{"train_examples": 77898, "norm_position": "pre", "patch_size": [2, 2], "max_steps": 7300}
Rows from block 9 of a small image embedding model, named by matrix and row number. Rows with one number belong to one neuron. Each number is 128 + 32 x the weight over its row's rms, rounded and kept within 0 to 255. All counts start at 0. After the name is the row's rms in percent of the matrix's.
Before each neuron's rows are labels from the 100 images, of 14848, where the neuron reaches its highest value: "patch colour" is the nearest of a few named colours to the mean colour under the peak. Only what is clearly more common there than usual is listed. The data: photos of plants, animals and fungi (iNaturalist). In brackets: how many of the 100, against the usual share in percent.
# fc1: MLP up (model.blocks.9.mlp.fc1.weight, 768x192), inputs 0-191
# fc2: MLP down (model.blocks.9.mlp.fc2.weight, 192x768, transposed), outputs 0-191

patch colour: black (30 vs 2.5)
fc1.639 115 [ 60 123 119 145 116 150 116  81  77  85 131 114 157 154  86 124 100 106 122  94 107  75 118 106 141 102 100 147 137 146 103 124 154  91 123  77 155 167 102 120 138 164 112 117 101 127 134  98 157 153 135 173 154 182 168 107 145 145  87 155 115  81 161  78 121 117 134 158  94 131 113 231 113  89 157  91 152 110 120 137  97 124 102 144 153 143  72  69  86 161 127  92 122 109 152 179 144 124 153 123 130  71 174 142 128 123 170 136 178 116 105 124 181 187 157 125  86  85 111 159 128  78  81 148 184 122  87 115 116 144 155 150 129 206 105 116 130 124 145 122 143 109  85 165 148 136  89 148 142 134 171 135 183 144 161 150 102 191 128 152 122 214  99  99 161 122 151 111  73 162 154  81 149 150 194  84 125 148 100 157 120  93  71  74 163 167  89  89  96 191 150 131]
fc2.639 110 [151 163 148 106  84 137  67 137 129  99  98  49 160 111 103 161  91 123 117  91  87 140 125 156 180 138 152 116 173 114 157 130 159  96 106 127  67 156 128 131  61 167 197  90  76  99 163  86 100  88 111  83 140 145 150 108 127 124 114  88 161 118 142  96 191 123 130 105 195 101 111 107  89 110 159 140 139 156 150 118 113 108 171  52 150 140  53 127 179 172 125 129  74 143 136 152 129  82 162 140 213 116 112  79  97 104 106 189  94 133 170 184 166 130 110  78 130 104 142 101 134  86 146 140 137 123 150 120 131 156 126  40 134 158 125 162  92 160 135 141 142 118 197 181 129 135 115  96  99 115 150 129 134 160 118 202 132 198 105 136 156 118 110 117 138 174 155 124 140 117 132 129 147 139 114 156  63 113 124 163 100 169 124 112 139  66 129 173 149 140 111 130]

patch colour: pink (25 vs 9.6)
fc1.393 162 [130 129 104 157 206 140 152 111 115 169 115 108  56  83  96 132 116 140  52 107 143 109 100 132 126  95 102 113 137 158 126 122 100  87 171 158 109  83  47  69 151 185 117 163 120 163 154 149 138 156 115  85 128 124 120 104  79 152 109  97 192  66 138 124 136 121 173 160 146 101 125 138 151 115 144 106 140 137  77 217 104 162 121 143 165  84  92 143 128 161  99 138 103 179 168 136 104 201 123  85 122 142  92 137 166 139  62 154  66 158 147 103 128 147 136 113 159 148 128 154 118 144 162 140 115  70 179 140 180 141 142 123 133 131 213  77  88  87 117 115 118  86 148 148 165 126 127 178  82 155 115 120 125 133 146 154 180 107  81 121 116 166 158 110 113 133 115 134 159 110  86 173 150  79 162 130 142 185 147  84 124 133  73  92 104 120  56 164 112 125 126 142]
fc2.393 188 [169 152 129 141 162 101 109  79 157 152 169  87 156 103 127 146 147 138 120 158 108 184 161 149 116 208 153 194 119 103 133  87 197 138 124 107 145 137 122 132 126  75 121 167 100 128 142 122  66 112 102 122 159 159 143  93 173 137 131 206  84 129 134 102  54  84 166 120 106  78 146 147 102 133 132 144  71  87 144  80  86 126 145 109 132 168 137 177 107  93 153 147 137 101  97 131  74  88 148 122  88 108 133 119  82 189 117 111 187 147 172 155  71 135 132  86 145  79 135 125 155 144  97 141 163 101  76 127 191 102 149 162  75 168 156 142 121 147 109 107 138 138  48  75  86 167 129  82  86 151 153 174 106 128 110  83 169 144 206 126 127  61 156 107  68 111 116 117 121 135 177 121 175 156 140 154 109 135 135 137 121 117 139 155 121 147  90 142 148  97 157  99]

patch colour: black (27 vs 2.5)
fc1.315 140 [109 150 115 149 122 163 126 100 125  98 127 139 159 109  99 161 134 184 146  88 116 136  70 106 137  86 137 158 168  80 152 145 131  45 123 150 130 137 114 145 106  97 214 134  77 132 115 154 158 105 148  77 163 108 118  84 109 155  92 138 127 126 126 136 181 189 139 120 120 155 107 165  88  82 126 109 111  83 131 125 158 124 177 130 126 134 124  80  97 121 120 107 133 103 167 129 143 168 149 178 111 171  94 162  84  80 113 186 103 109 129 135 171 142  85 112  99 161 125 120 155 134  79 169 213 127 132 136 139  89  85 168 108 151 107 126 118  64 156 153 125 141  81  82 104 142 119  35 164  66 134 165 111  84 120 166 208 172 130 132 102 147 101 130 165 109 136 120 225 125 143 155 128  81 194 127  98  77  97 152 144 162  92 115 173 141 100 127 108 120 182 129]
fc2.315 137 [140 144 139 146 100 125 134 159 170  93 145  96 132 130 141 167 148 115  60 112 144 127 114 110 133 161 152  97 106 161  96 122 160 164 135 170 160 135  71  96 117 152 184 149 138 117  77 152 103 100  56 132  97 133 138 133  85  91 143 161 147  89 128  77 151 139 161 139 118 116 173 102  73 105  90  99  97 127  71 146  82 109 125 118 160 138  92 104 109 155 149  97 210 157 112 103 138 130 142  98  58 142 193 141 100 140  99 170 122 119 119  93 146 114 110 154 167 174 109  57 149 154  93 155 172 143 158  95  98 113 134  62 152 126 148 114 125 155 113 117 124  35  58 109 170 143 136 114 125 134 116 155 172 122 155 118 170 126 158 140 138 132 127 174  99 137 148 129  63 150 156 162 145  94  96 119  54 123 108 186 137 135  90 213 190 185 207 127 100 166 109 136]

patch colour: white (48 vs 5)
fc1.63 182 [115  95 104 135 110 114 108  87 147  99 111 149 167 105  70 120 180 121 134  72 111 125  72 119 156 172 106 120 104  61 121 142 155 104 114 151 162  79 139 164 104  45 112  95 161 149 170  87 169 127  54 118  84  91 188 117 135 172 145 199  95 141 118 119 139 103 133 133 122 136 130 124 139 179  86 130 125 128 176 165 122 125 149 179 183 176 132  95  57 110 108 152 193  88  96 133  94  93  94 142 118 127 158 119 129 113 196 112 126  59 168  99 133 173 175  57 101 169  86  68 164 104 118 146  92 127 149 125 142 123 133 159 151 149 172 107 108 167 167 149 165 107 109  92 114 128 165 208 109 156 124 144 113 159 153 142 135 129 129 173 167 137 137 155  98 159 129 120 153 126 136 141  96  94  67 134 134 111 104 110 130  82 107 188 116 130 153 100 164 129 190 177]
fc2.63 199 [153  83 204 140 135 137 219  77 120  72 145 134 136 143 142 147 176 162 104 111 148 150 146 164 134 122 117 118 166 119 166 129 145 109 119 121 155  94 155 146 133 186 116 174  91  78 139 157 132 146 195 215 167 143 102 125  53 151 123 138 179 144 131 131 195 128 118 125  99 140 165  99 131 118  77 177 121 105  91 137 163 174 140 100 123 129  52 114 125 115 117 125 101 154 119 116  49 129 120 134 104 127 137 158  77  85 139 171 107 120 110 181  87 124 132 116 116 124 168  90 107 104 106 128 120 167 101  90 143 155 101 140 119 136 151 179 109 152 160  93 139 113  62 115 197  95  65 129 138 151 139  79 136 126 137  79 143 230 142 122 125 100 108 100  71  99 189 137 104 133 109 156  98 181 134 108 146 104  48  93 127 117 104  86 144 107 113 150  86 123 136 137]

patch colour: brown (50 vs 24)
fc1.446 037 [181 138 148  66 132 129 127 111 140 145 113 165 101 203  91 144  78 194  83 165 132  94 138 164 121 127 136 190 117 114  98 136 156 157 136 143 158 141 153 184 112 100  90  98 123 147 127 134 161  97 185 131 173 149 117 153 110 101  73  84 107 163 113 113 133 118 103 116 148 146 125 178 118 136 109 127  87 110 171 110 119  93 139 121 150 117 121 120 139 128 145 144 115 127 103 129 127  72 138 148  92 159  98 117 109 144 150  77 153  90 178 131  89 112 117 130  99 139 144 119 182 102  85 183 181  90 167  98 124  75  70 122 138 124 140 129 158  97  72 115 192 141 133  89 151 136 121 220 160  62 125 244 141 157 118 102  69 109 155 136 182 111 122  79 160 139 155 209 176 103 107 112  93 115 162 122 107  94 134  79  74 163 123  77  94 158 105 158 113 154 116 118]
fc2.446 027 [147 126 144 126 140 124 133 123 192 156 166 158  99 135 113 113 119 172 186 124 118 132 167 145 110  99 154 175 165 104  61 111 170 151 131 135 122 146 116 224 105  94  80 104 127 114 138 156 186  89 169  99 193 121 129  97 106  78  79 119 143 156 150 183 149  63 136  84 145 141 103 133 119 154 140 133 147 109 183 138 123 132 144 173 151  66 118 108 135  85 106 146 155  96 102 101 117 122 186 121 136 181  99 130 104 145 109  82 101 123 135 119 129 103 173 158 126 110 121  94  89 125 151 123 127 116 106  91 107 117  99 154 116 129 167 115 169 122  96  92 165 146  94  53 142  89 156 109 186 121 166 175 147 145 194  81  96 126 106 136 108 125 220  89 144 135 135 148 138 133 153  84  72 150 133  61 110 117 187 146 142 121  81  72  53 144  67 155 108 196 137 148]

patch colour: brown (51 vs 24)
fc1.24 011 [138 114 111 160 108 107  69 113 110 129 125 157 128  76 127 121 163 136 128 195  83 146 146 123 162 118 180 102 157 139  79 108  60  79 123 113 162 159  78 162 102 133 171 155 172 152 128 176 111 136 147 200 168 143  89 137 109 139 146 198  96 152  53 146 175 129 159 199  91 165  78  97 146  93 126 171 106 123  92 171 156 125  93 134 101 104 122 190  53  98 128  77  76 218 140 149 124  97 134 181 170 181 120 121 124 115 123 107 128 152 170 154  99 124 107  94 152 129 137 100 126 123 150 103 100 156 148 104  86 114 189  82 141 145 162 120 136 122  98 103  85 133  80 155 153 139 126 135 112 146 126 186 180 137 162 163 128 123 121 111 113 129 166 138 151 103 125  98 119  52 136 117 123 183  94 115 169 182 113 120 177 112 166 126 106 133 126 178 159  92 133 173]
fc2.24 009 [152  77 159 137 136 108  85 108 166  88 204 156  82 100  96 124  97 231 132 129 133 154 109 140 109 106 134  85 141 144 154 122 119 105  97 121 140 141  85 145 101 117 110 130 181 128 127 164 120 140 130 167 103  99 215  60 126 123 203 150 120 128 124 109 141  68 146 184  82 168 107 100 109 141 151 195 106 116 101 134 148  69 116 161 128 148  78 148 147 166 102 112 144 181  63 228 165 141 123 107  67  76 107 115  77 103 110  89 149 125 115  84 114  96 154 118 117 155 103 151 108 136 100 131  80 161 111 160  84 105 131 186 155 131 140 149 102 136 151  73 111  76 138 120 172 114 145 110 148 142 148 121 149 144 179 164 150 152  82 160 153 107 142 193 140  86 164 108 154 104 101  93 120 188 106 120 122 153 125 104 175 150 158 130 152 136  94 137 118 147 150  73]

patch colour: brown (54 vs 24)
fc1.605 024 [ 86 175 127 152 116 132 135 126 200  94 131 190 152 109 166 156 141 106 123  94  94  84 103 117  98 121  97 114 119 153 123 142 129 104 166  47 190 130 154  84  75 145 159  97 126 111 101 162 144  97 120 135  75  84 115 108 129 133 146 123 110  93  86 149 180 203 114 128 225 127 141 145  97 106 171 171 136 126  73 189 132 112 149 177 141 187 157  96  87 151 163 174 112 128  89 161 150 150 118 143 154 100  74 130  82 127 143 150 113  91 119 142 137 203  98 103 187 144 106 159  67 111 138 136 115  67 135 123 174 150 173  75 131  66 136  90 121 167  77 144 108  87 111 150 122 118 150 151 129 156  84 155 120 116 163  82 117 139  89 128 117 141 169 148 134 151 111 144 100  65  65  89 177 144 132 154 119  78 134 143 100 116 128 123 175 125 172 115 144 133 140 182]
fc2.605 019 [178   0 119 143 148 118 161  75 122 129 162 101 108 141 134 106 180  98 163  87 145 174 146 123 149 163 132 139 157 143 107  72 153 152 148 198 104 156 134 200 116  75 112 131 121 121  83 168 113 112 140  81 178 142 156 110 112 116 121 158 180 172 109 139  91  86 110 106 112 106 139 135 123 116 137 118 149 110 157  88  82 150 137  66 138  90  75 132  98 116  96 143 184 132 151 138 127 142 145  50  81  92 142 157 151 123 129 135 126 134  52 111  70 114 183 175  88 103 109  75 147 145 137  90  96 175  95 108 125 125 111 139 117 153 148 140 184 156 160 127 156 174  85 145 142 133 125  40 131 127 125 166 125 154 149 165 151  96 135 132 116  94 179 177 100  96 130 159 102 150 197 157  99 134 141 131 189 150 114 116 104 107 140 153  83 112 147  86  99 153 153 169]

patch colour: brown (49 vs 24)
fc1.752 011 [110 145 127 101  94 152 142  86 141 120 141  88 162  96 172 130 105 163 101  92 180 128 128 113 134 158  92 171 139 101 135 118 137 184 105 118  96 114 105 109 140 198 138 142 126 136 158 144 136 157 129 187  86 102 134  90 160 119 157 129 130 165 127 140 161 135  78  85 109 113  81 187 148 143 157 159 199 132 132  75 108 114 149 181 150  76  60 109 134 134 146 232 114 116 172  98 173  90 159  69 112  94  79  88 179 136 143 185 165 151 165 152 141 175 101 140 156 151 130 125  64  57 110 139  36 138 140 159 155 109 153 140 155 138 156 107 146  94 149 100 126  93 176 123 140 120  66 148 116 163 139 147 121 107  70 143 131 104 151 175 140  83 151 128 147 157 127 136 144 136 119 179 118 139 194 103  68  71  98 132 133 112 110 117  95 155 110 149  91 136  65 161]
fc2.752 008 [100 151 138 159  93 142 144 127 113 109 112 124 122 128 121 116 168 129 102  99 146 118 114 132 163  92 125 110 143 139 150 146 143 130  91 167 141 177  94  91 121 125  13 126 135 130 165  92 138 131 176 116 130 117 148 177 125 139 103 169 163 124  75 105 149 170 115 101 183 135 145  88 106 114 172 142 184 101 124  52 170 108 124 148 125 172  64 138  91 212 152  88 120  59 108 159 109 127  86 114  80 133 128  54 121 110 117 157  70  79 173  96  84 153 135 151 167 117 134 180 189 119 192 146 104 155 149 150  82 161 124 102 195  79  85  84 146 133 156 122 181 178 141 140 139 140 139 178 156 108 146 136  85 128 159  88  94 107 131 203 121 140 145 108 111 162 118 116 106  96 132 125  96 128  72 156 100 153 148 115  85 193 176 122 150 172 106 116  96  87 107 122]

patch colour: brown (51 vs 24)
fc1.469 153 [111  78 152 202  19 145 125  82  88 131 125  84 127 107 142 157 142 151 121 114 170 110 140  54 137 141 147  92 175 150 184 147 163 113  57  85 138 206 101  69 169 148 151 116 131 129 115 162 121 131  52 130 114 140  45  90 138  80 146 102 160 113 164 143  75 143 120 127 150 187 140 120 119 131 173 167 125 169 155 147 151  71  83 133 158 136 102 130 170 145 175 168 112 115 110 122 111 186 171 133 138 105  93 113  81  98 105 155 119  93 169  83 136 146 153 150 129 177  58 127 141 135  87 140 152 149  94 154 121 166 104 182 137 114 153 176 132 119 160 155  83 110 127  97  90 137 142 134 115 136 132 132 160 125  97 122 113 135 118  85 102 141 103 137  71 118 119 165  92 151 155 148 136  41 111 180 146 137 135 155  95 126 168 130 146 141 111  71 167 109 137 108]
fc2.469 177 [136 132 124 130 159 114 130 161 151 148 147 212 133 169 123  98  77 128  73 155 129 126  88 132 135  88  96 130 142 142 134 119 104 161 155  86 124  86 135 149  88 145 117 196  98 108 131 135 156  94 122  68 185 134 108 143 101  94 123 154 143 140 141 112 134 116  93 161 162 102  79 100 129 142 202 149 135 116 199 171 143 121 122 161 135 179  78 195 162  91  70 168 147 169 145 175  87 120  85  81  90 154 106 102 131 119 106 111 195 145 154 187 113 133 117 133 102 109 163 133  86  98 148 138 133 149 191 135 191 139 112 135  73 151 178 106  68 137 102 176 118 142  78 141  40 122 194 151  84 178 141 122 162 155  85 152 102 139  90 126 153  74 136 113 113  67 111  59 122 132 128  80 140 173 158 153 115 143 152 109  89 119 110  82 110 110 137 130 145 127  88 105]

patch colour: brown (54 vs 24)
fc1.261 055 [165 122 113 127  69 125  83 108 118  77 134 131 133 128 143 156 208 159 183  37 130  93 124 118 106 153 135 127 168 189 155 130 107 118 135 142 146 142 135 121 186 190 163 125  65  86 152 114 121 134 114 129  98 153 132 143 128 137 220 133 158 133 155 122 134 137 142 154 127 161 115 161 153 129 116 113 137  94 134 157  82 141 145 150 104 113 185 137 126  65 123 158 108  63 133 141 168 126 149 122 155 155 104 113 148 104  69 135 107 122 116 151 108  83 122 138  46 167 156 175 105  99  86 106 121 175 141 120 154 124 136 139 178 128 162  82 168 118 107  92 144  71  93 120  82  61  49 124 129 157 153 145 101  99 141 131 155 169 136  82  77 158  94 138 129 129 133 134 156 104 214 171 205 104 128  86 108 157 150 114  81 137  96 128 153  92  77 168  69 156 100 107]
fc2.261 038 [145 155 117 172 158 106 105 146  76 128  74 126 134 146 245 163 131 110  87 194  85 120 123 105 113 122 124 106 175 154 139  92 141 119 111  70 121 173 109 142 118 103  96 149  87 114 107 104 130 123 139 174  38  98 105 114 127 152 147  60 130 114 146 162 174 135 156 137 143 121 142 146 149 105 105  63  60 155 162 149 140  87 155 100 145 125 174  79  69 138 178 161 154 146 140 144 156 116 199 178 113 133 106 115  72 136 114 133 123 143 187 133  87 133 102 128 134 186 116 136 148 150 113 129 146 105 126 179 102 137 129 110  98 117 149 101 117 116 120 147 154 156 150 112 101  83 138 166 139 176 112 123  96 131 133 155 131 152 174 149  98 106 123  90 133 142 126 161  75 110 101 107 168 116  89  94 114  92  63  79 112 126 131 151 120 221  85 129 112 107 138 247]

patch colour: brown (51 vs 24)
fc1.414 170 [124  57 131 195 107 107 113 148 155 185 116 189 132 106 154 126 130  51  76 113  56 103 134 112 141 162 145 138 176 113 105 116 156 151  60 116 166  92  88 121 129 165 102 165 141 119 147 145  69 145  92 154 110  79 146 157 109 130 145  83 133  97 101  85  54  76 130 167 130 176 135 153  89 129 139 148  81 101 173 164  82 155  44 126 110 157 204 102  95 152 149 100 146 155 180 170 160 136 155 124 139 119 141 117 164 118 151 121 118  92 100 161 110 122 121 116 150 104 143 145 112 116 154  74  94 104 125 153 150 151 163 122 134 180 156  67 122 159 224 104 108 153 150 148  87 103  78 128 112 153 153 107 125 107  85 154 106 111 166 120 195  98 152 133 161 104 140 123 107 183 113 113 138  89 132 137  74  96 145 181 169 140 130  55 131 137 131 150 124 133 135 149]
fc2.414 183 [134 112 111 136 118 109 145 166 143 135 132 131 159 105 107 118  78 123 132  62 135 131 169 142  87 111 164  87 125 151 126 146 135 153 140 105 150 174 120 152 166 164 127 153 135 118 147 138 126 121 134  56 118 224  81 108  88 131 180 153 115 106 139 104  77 123 148 131 174 141 145 131 131  75 159 115 180 116 115  61  65 153  99 176  93 185 149 134 117 117 112 104  97  93 148 141  50 109 171  66  91 107 144 121  59 184 230 148 169 142 179 106  95  96  87 163 136 144 124 142 171 116  92 117  97 114 120 134 109 110 137 100 110 104 157  99  71 162 157 123 129 145  93 138 212 191 102 127 153 150 143 144  99 160  93  92 124 137 138 144 194 149 140 142 136 112 158 178  81 107 101 123 168 100 111 150 142  40  94 102  63 120 132 164 127 114 120 164 139 151 142 137]