A small image embedding model, trained from scratch.
Training: muon at rate 0.028, 7300 steps, batches of 256, held-out accuracy 34%.
Rows from block 4, named by matrix and row number. Each number is 128 + 32 x the weight over the matrix's rms, rounded and kept within 0 to 255. All counts start at 0. Numbers have three digits each.
# dw: MLP depthwise 3x3 conv (model.blocks.4.mlp.dw.weight, 384x1x3x3, trained with AdamW), a 3x3 kernel
dw.1:129143152165158153149156143
dw.2:111112090125149145111112112
dw.3:163183156126140131082073089
dw.4:131141133131152125130142119
dw.5:098066122168186124132131148
dw.6:148156144115116109128147150
dw.7:076034058102179150123152131
dw.8:149143133133126133131133144
dw.9:155199161119084128118077121
dw.10:142126142125109133146137141
dw.11:172083088164104049150149127
dw.12:104197147061093165164104122
dw.13:078099111112116154156166176
dw.14:136140113099130107118129131
dw.15:119147125120145144105127116
dw.16:172198165157141143122110087
dw.17:172201168154171153118107117
dw.18:134166114069141180085094138
dw.19:106136136071145162042125157
dw.20:153160145157103125130115142
dw.21:080072095140134106175171127
dw.22:147145152153127093168124087
dw.23:185177181108060117135118130
dw.24:124131103137121119153154163
dw.25:138151150182188174163180147
dw.26:131146129137165137079087051
dw.27:127112122120101130108091104
dw.28:149132153135107135149135140
dw.29:149187171078110102102096098
dw.30:167170147165139137136128122
dw.31:133099112133102106125131150
dw.32:045019079157183162119119123
dw.33:150106125137120109140123135
dw.34:140127143127121134153141144
dw.35:110112005157161099155174102
dw.36:127111130122127139119131136
dw.37:162084091181137079159135098
dw.38:076110161073045119144071095
dw.39:095036110132121136140155141
dw.40:112144122116137102092106090
dw.41:114106117094094121193202203
dw.42:171105128182101092194147107
dw.43:100100131130123116154153157
dw.44:130217163082072131129096145
dw.45:143130116108099109068059132
dw.46:106109131112164112082119129
dw.47:181213146158169154166142087
dw.48:122115149102103148128119127
dw.49:164170154145164140118163153
dw.50:108114121095097108165167167
dw.51:138099125168136148191178176
dw.52:039082129103155200139132111
dw.53:065071038107133082142166118
dw.54:063061080076053056147105117
dw.55:103124134118144148111126130
dw.56:074077099108116123133151132
dw.57:111079122143144139134119157
dw.58:096091113110125126152146135
dw.59:125105114107125119119114126
dw.60:073129140112145129095105094
dw.61:136137128129126115200216195
dw.62:113145061143181106130167089
dw.63:114128142133171158110122115
dw.64:132141114137147132118134118
dw.65:139155129177177167154163153
dw.66:088077077164173151115161156
dw.67:108096125091074096087078130
dw.68:137216171130183181110148133
dw.69:061074152085163187132162160
dw.70:153149146107096097094098112
dw.71:119138098155179156139167160
dw.72:084083117122128159167187159
dw.73:118184168079103151122092097
dw.74:141120131131109108138152127
dw.75:138098133114054099181187186
dw.76:159185164129164154131141135
dw.77:145133128156144134115102123
dw.78:012041101065105117109117126
dw.79:125145119132119139117114124
dw.80:086163139093173170058098135
dw.81:138158129159158115097104111
dw.82:120113140115123131127105129
dw.83:123129129167107075197163103
dw.84:100117079092097088079058038
dw.85:095097087110108117163169162
dw.86:138109101089059054079075080
dw.87:111090106110116133142180164
dw.88:149145130152173171090079078
dw.89:079099093113085104073059076
dw.90:157136117145102115149100125
dw.91:127142105112137120194237220
dw.92:089083095116126117122125116
dw.93:081128163053132188112127136
dw.94:140139131108116114119129127
dw.95:160142146126117115129141140
dw.96:115115114144149126137155141
dw.97:095094069092052065116079088
dw.98:158168152172175182132162164
dw.99:131177112077132175123076140
dw.100:127141144126138131142146151
dw.101:124103123139089138180176159
dw.102:103116139131159200116141172
dw.103:115123128124109123110105120
dw.104:091093100083105106085079101
dw.105:104117120133131136164166122
dw.106:109109088135143136163220178
dw.107:141154107114150089073093081
dw.108:105097122114110139156158171
dw.109:100133122128123146141141129
dw.110:127143098109119120124153150
dw.111:085165216145179165181150091
dw.112:173132151123088140141136159
dw.113:149143139155163159145151151
dw.114:117126122112119121137141136
dw.115:143163107115132117065072090
dw.116:098133121119156144105118103
dw.117:167194187115117208166159119
dw.118:152179146150129159106139137
dw.119:090084126137099119161142121
dw.120:129157170144204169124175161
dw.121:105097169129114167145085126
dw.122:056088149107122186153134156
dw.123:131165180125123163121115132
dw.124:153106115151085124159132146
dw.125:088080112078055106104101128
dw.126:120109156118069137158121178
dw.127:137176105194147074115092120
dw.128:180158163179151149191156181
dw.129:077065085092080111139130146
dw.130:135123155136126170156163165
dw.131:162173165133136164120122150
dw.132:136120126134143152133152156
dw.133:132133136116115105099091069
dw.134:110118170111132183117128142
dw.135:132182183073130167071101119
dw.136:161167131134154120090124099
dw.137:149106094137130117107128135
dw.138:110114115102069105178172169
dw.139:095095182144064201168094106
dw.140:187217156146142100114080109
dw.141:108140111153126123115122103
dw.142:125199129171078154143180157
dw.143:163140114138114117107082099
dw.144:174143140123191144150156132
dw.145:135109073097096076086090091
dw.146:191125078192133057140143133
dw.147:056117075148125140135124159
dw.148:165170107168185159143188140
dw.149:090100097122137108110125088
dw.150:147121155113103113134119158
dw.151:075194109161162077135094124
dw.152:113114144117117133129125140
dw.153:081144159097154159124129105
dw.154:151133144137101128134122158
dw.155:114163116080138112113142147
dw.156:153170140131151115109104109
dw.157:130146127147116133149142173
dw.158:171183130114112087115098095
dw.159:078087107077073099084093111
dw.160:191190170184191159157159131
dw.161:068062069158170153142137131
dw.162:113117115103095097104095093
dw.163:117105129095088115093082095
dw.164:139168177169139111094048026
dw.165:115134152146126127155125110
dw.166:165136148130095099134090116
dw.167:152155105116130167134126154
dw.168:163115166117066121166117176
dw.169:182157190162141169152161157
dw.170:066084089099119115103120132
dw.171:185121108169091100189117131
dw.172:183152102191098096147117133
dw.173:125109126122106125130135126
dw.174:158158121151173147106134108
dw.175:160098081124110111107150179
dw.176:133131120113118107196188198
dw.177:110081105103125121173192168
dw.178:159142097173171120143166128
dw.179:150127126134111151195200169
dw.180:232167148162094083149095101
dw.181:112104103148131140117128130
dw.182:142147140118127118112120116
dw.183:126168145179196164181146143
dw.184:083108088123135138127121122
dw.185:138151120139173134083092050
dw.186:113094103125110125175176172
dw.187:152171135131150182069081113
dw.188:085072081070044097096074095
dw.189:122084063182181118119173170
dw.190:113109131113120126119128136
dw.191:114150182126138176079096153
dw.192:082053115154223154136146130
dw.193:176149120170138104155152138
dw.194:116062101098062117189202212
dw.195:096068122125121158151176140
dw.196:156151146128133151096085109
dw.197:135139119152145140127150120
dw.198:132092115128097130122088099
dw.199:159150154130132135089091100
dw.200:126135134149115130187177172
dw.201:105082095149127139161168150
dw.202:091118082117081122130121123
dw.203:166121148128109132131120121
dw.204:145169139146126132078082076
dw.205:081113142076165187130174134
dw.206:093103121113133117130138121
dw.207:135133134152141134137133133
dw.208:191203133147154126110104101
dw.209:118144105102114098138142145
dw.210:167190202134173144138152167
dw.211:107124119113125122100091091
dw.212:136159150163169170162168165
dw.213:152164178066074159101115129
dw.214:095149117134179129100115079
dw.215:118094113114105153126142137
dw.216:106116115114107096104090113
dw.217:139148135127121110094059109
dw.218:104114101108156128090119087
dw.219:044068130139198175122133110
dw.220:198167116133089072090079088
dw.221:094120103126152106118150112
dw.222:139078138160167156099072098
dw.223:105117166099087183127122157
dw.224:189163213138119153079082085
dw.225:103089091099090107177170149
dw.226:124136159112149174156176174
dw.227:100074116148177129129160104
dw.228:114107118085075094122114130
dw.229:166181129149174131089094111
dw.230:110108084155126126131156121
dw.231:103131107113103102154153165
dw.232:163140097128136150078132158
dw.233:109081106172122110167184146
dw.234:112094060117098077123125109
dw.235:135098116101084142166198221
dw.236:121112143169137116174156113
dw.237:157180151128148140103080089
dw.238:070084059077108084072087080
dw.239:170137153148128176172152190
dw.240:148131125132131119142127143
dw.241:131141155118131140145143162
dw.242:148116107144109102138124160
dw.243:068068139124149163144177126
dw.244:100105109103089131106105126
dw.245:113115111120143126106134113
dw.246:182138153139080164142109142
dw.247:167119100196135055134116111
dw.248:103145116084114077089100109
dw.249:108161142110159132107148138
dw.250:111054092065152108100124112
dw.251:100084126099105159168188153
dw.252:063153171073144186126139131
dw.253:147096137146103144128105130
dw.254:154133122143121122124117111
dw.255:125117134120126127076087092
dw.256:136160134146148127104116101
dw.257:154185190151144139160163167
dw.258:068066075119169147129151131
dw.259:077086159092105177134116163
dw.260:109092163084126215081146172
dw.261:135161126148206156125169138
dw.262:137114115086097073098079093
dw.263:129151167109135158159203140
dw.264:094106066136146144122129138
dw.265:159138143091087153078070146
dw.266:088105087112179103103164123
dw.267:115127114125130101139147115
dw.268:081125099104209104097141098
dw.269:124102143101086118139134173
dw.270:107107135108155194073136203
dw.271:124142166150167193153159183
dw.272:051072076152172172110134142
dw.273:059160209083128172123129125
dw.274:064071090084085117135159161
dw.275:155143111152122108125115106
dw.276:150152136166143123165158156
dw.277:117101170138108171141105163
dw.278:082070097094096102120116120
dw.279:109112105066059077101098111
dw.280:076087111117122150158161186
dw.281:122133150176165168154162162
dw.282:151098103151119115128138141
dw.283:128087108110110117144128156
dw.284:137148139152157117108092051
dw.285:107109113118134130060070074
dw.286:132105083157138071190177149
dw.287:093045114133132141164161161
dw.288:164118140158105108152133126
dw.289:133048181138083189135095141
dw.290:109123126113122160061049090
dw.291:130134145139136177164163189
dw.292:146119079202160062149120067
dw.293:114099112126125127111145130
dw.294:104124117115123115099122120
dw.295:110134154083126167081115173
dw.296:156155174133122139121126118
dw.297:083084089099160121123146142
dw.298:081087077099110092088116096
dw.299:163148146149091131158143151
dw.300:139146006111144096070143149
dw.301:109198151071127181127088137
dw.302:148130123122104073071043056
dw.303:115153146132178162108124081
dw.304:116097127139136172167166174
dw.305:096088099090079090120129119
dw.306:080122120182108060203164078
dw.307:113191185100074156107108128
dw.308:113066079168200083136155135
dw.309:227165076202130071112105130
dw.310:042030061086127135116145137
dw.311:155137125099124157123112136
dw.312:143110113101084083112094095
dw.313:203146144142093085154101102
dw.314:159182167086112167085090154
dw.315:106132129157161173177164159
dw.316:083101137112119164134130130
dw.317:166158141155112107172139125
dw.318:096108106089093098112125117
dw.319:116113115140122133127128106
dw.320:138112117135148141091102107
dw.321:184107100211097096125122126
dw.322:094067124083107171113159171
dw.323:142105092180128088188186128
dw.324:125175123157215163139195147
dw.325:148150169124109129114106115
dw.326:125128129108134132129133139
dw.327:155138167127120155130124133
dw.328:092083072122091092090089108
dw.329:147167129138140109107068053
dw.330:073056048132142126141154141
dw.331:130140141158168156177190171
dw.332:152152141134139124127113108
dw.333:134124142126106140115111128
dw.334:156181183169145155100077084
dw.335:117105126116169135103118167
dw.336:115160117141172146071092055
dw.337:128101087160139120164147127
dw.338:092104120109156111129132120
dw.339:064081063133186119130166128
dw.340:113124184117104180139101128
dw.341:166169158115104130113091101
dw.342:119191133074149086104139087
dw.343:104104127142164163134124096
dw.344:079079100099100093121124103
dw.345:138141151142135143139098121
dw.346:198220194163110154116128132
dw.347:176157118145133124103095125
dw.348:100104103107133107074102088
dw.349:177191182104089083139124133
dw.350:093151115086127072092105062
dw.351:103137145060124205096124141
dw.352:162143078161130103129170079
dw.353:126111103100134103130152114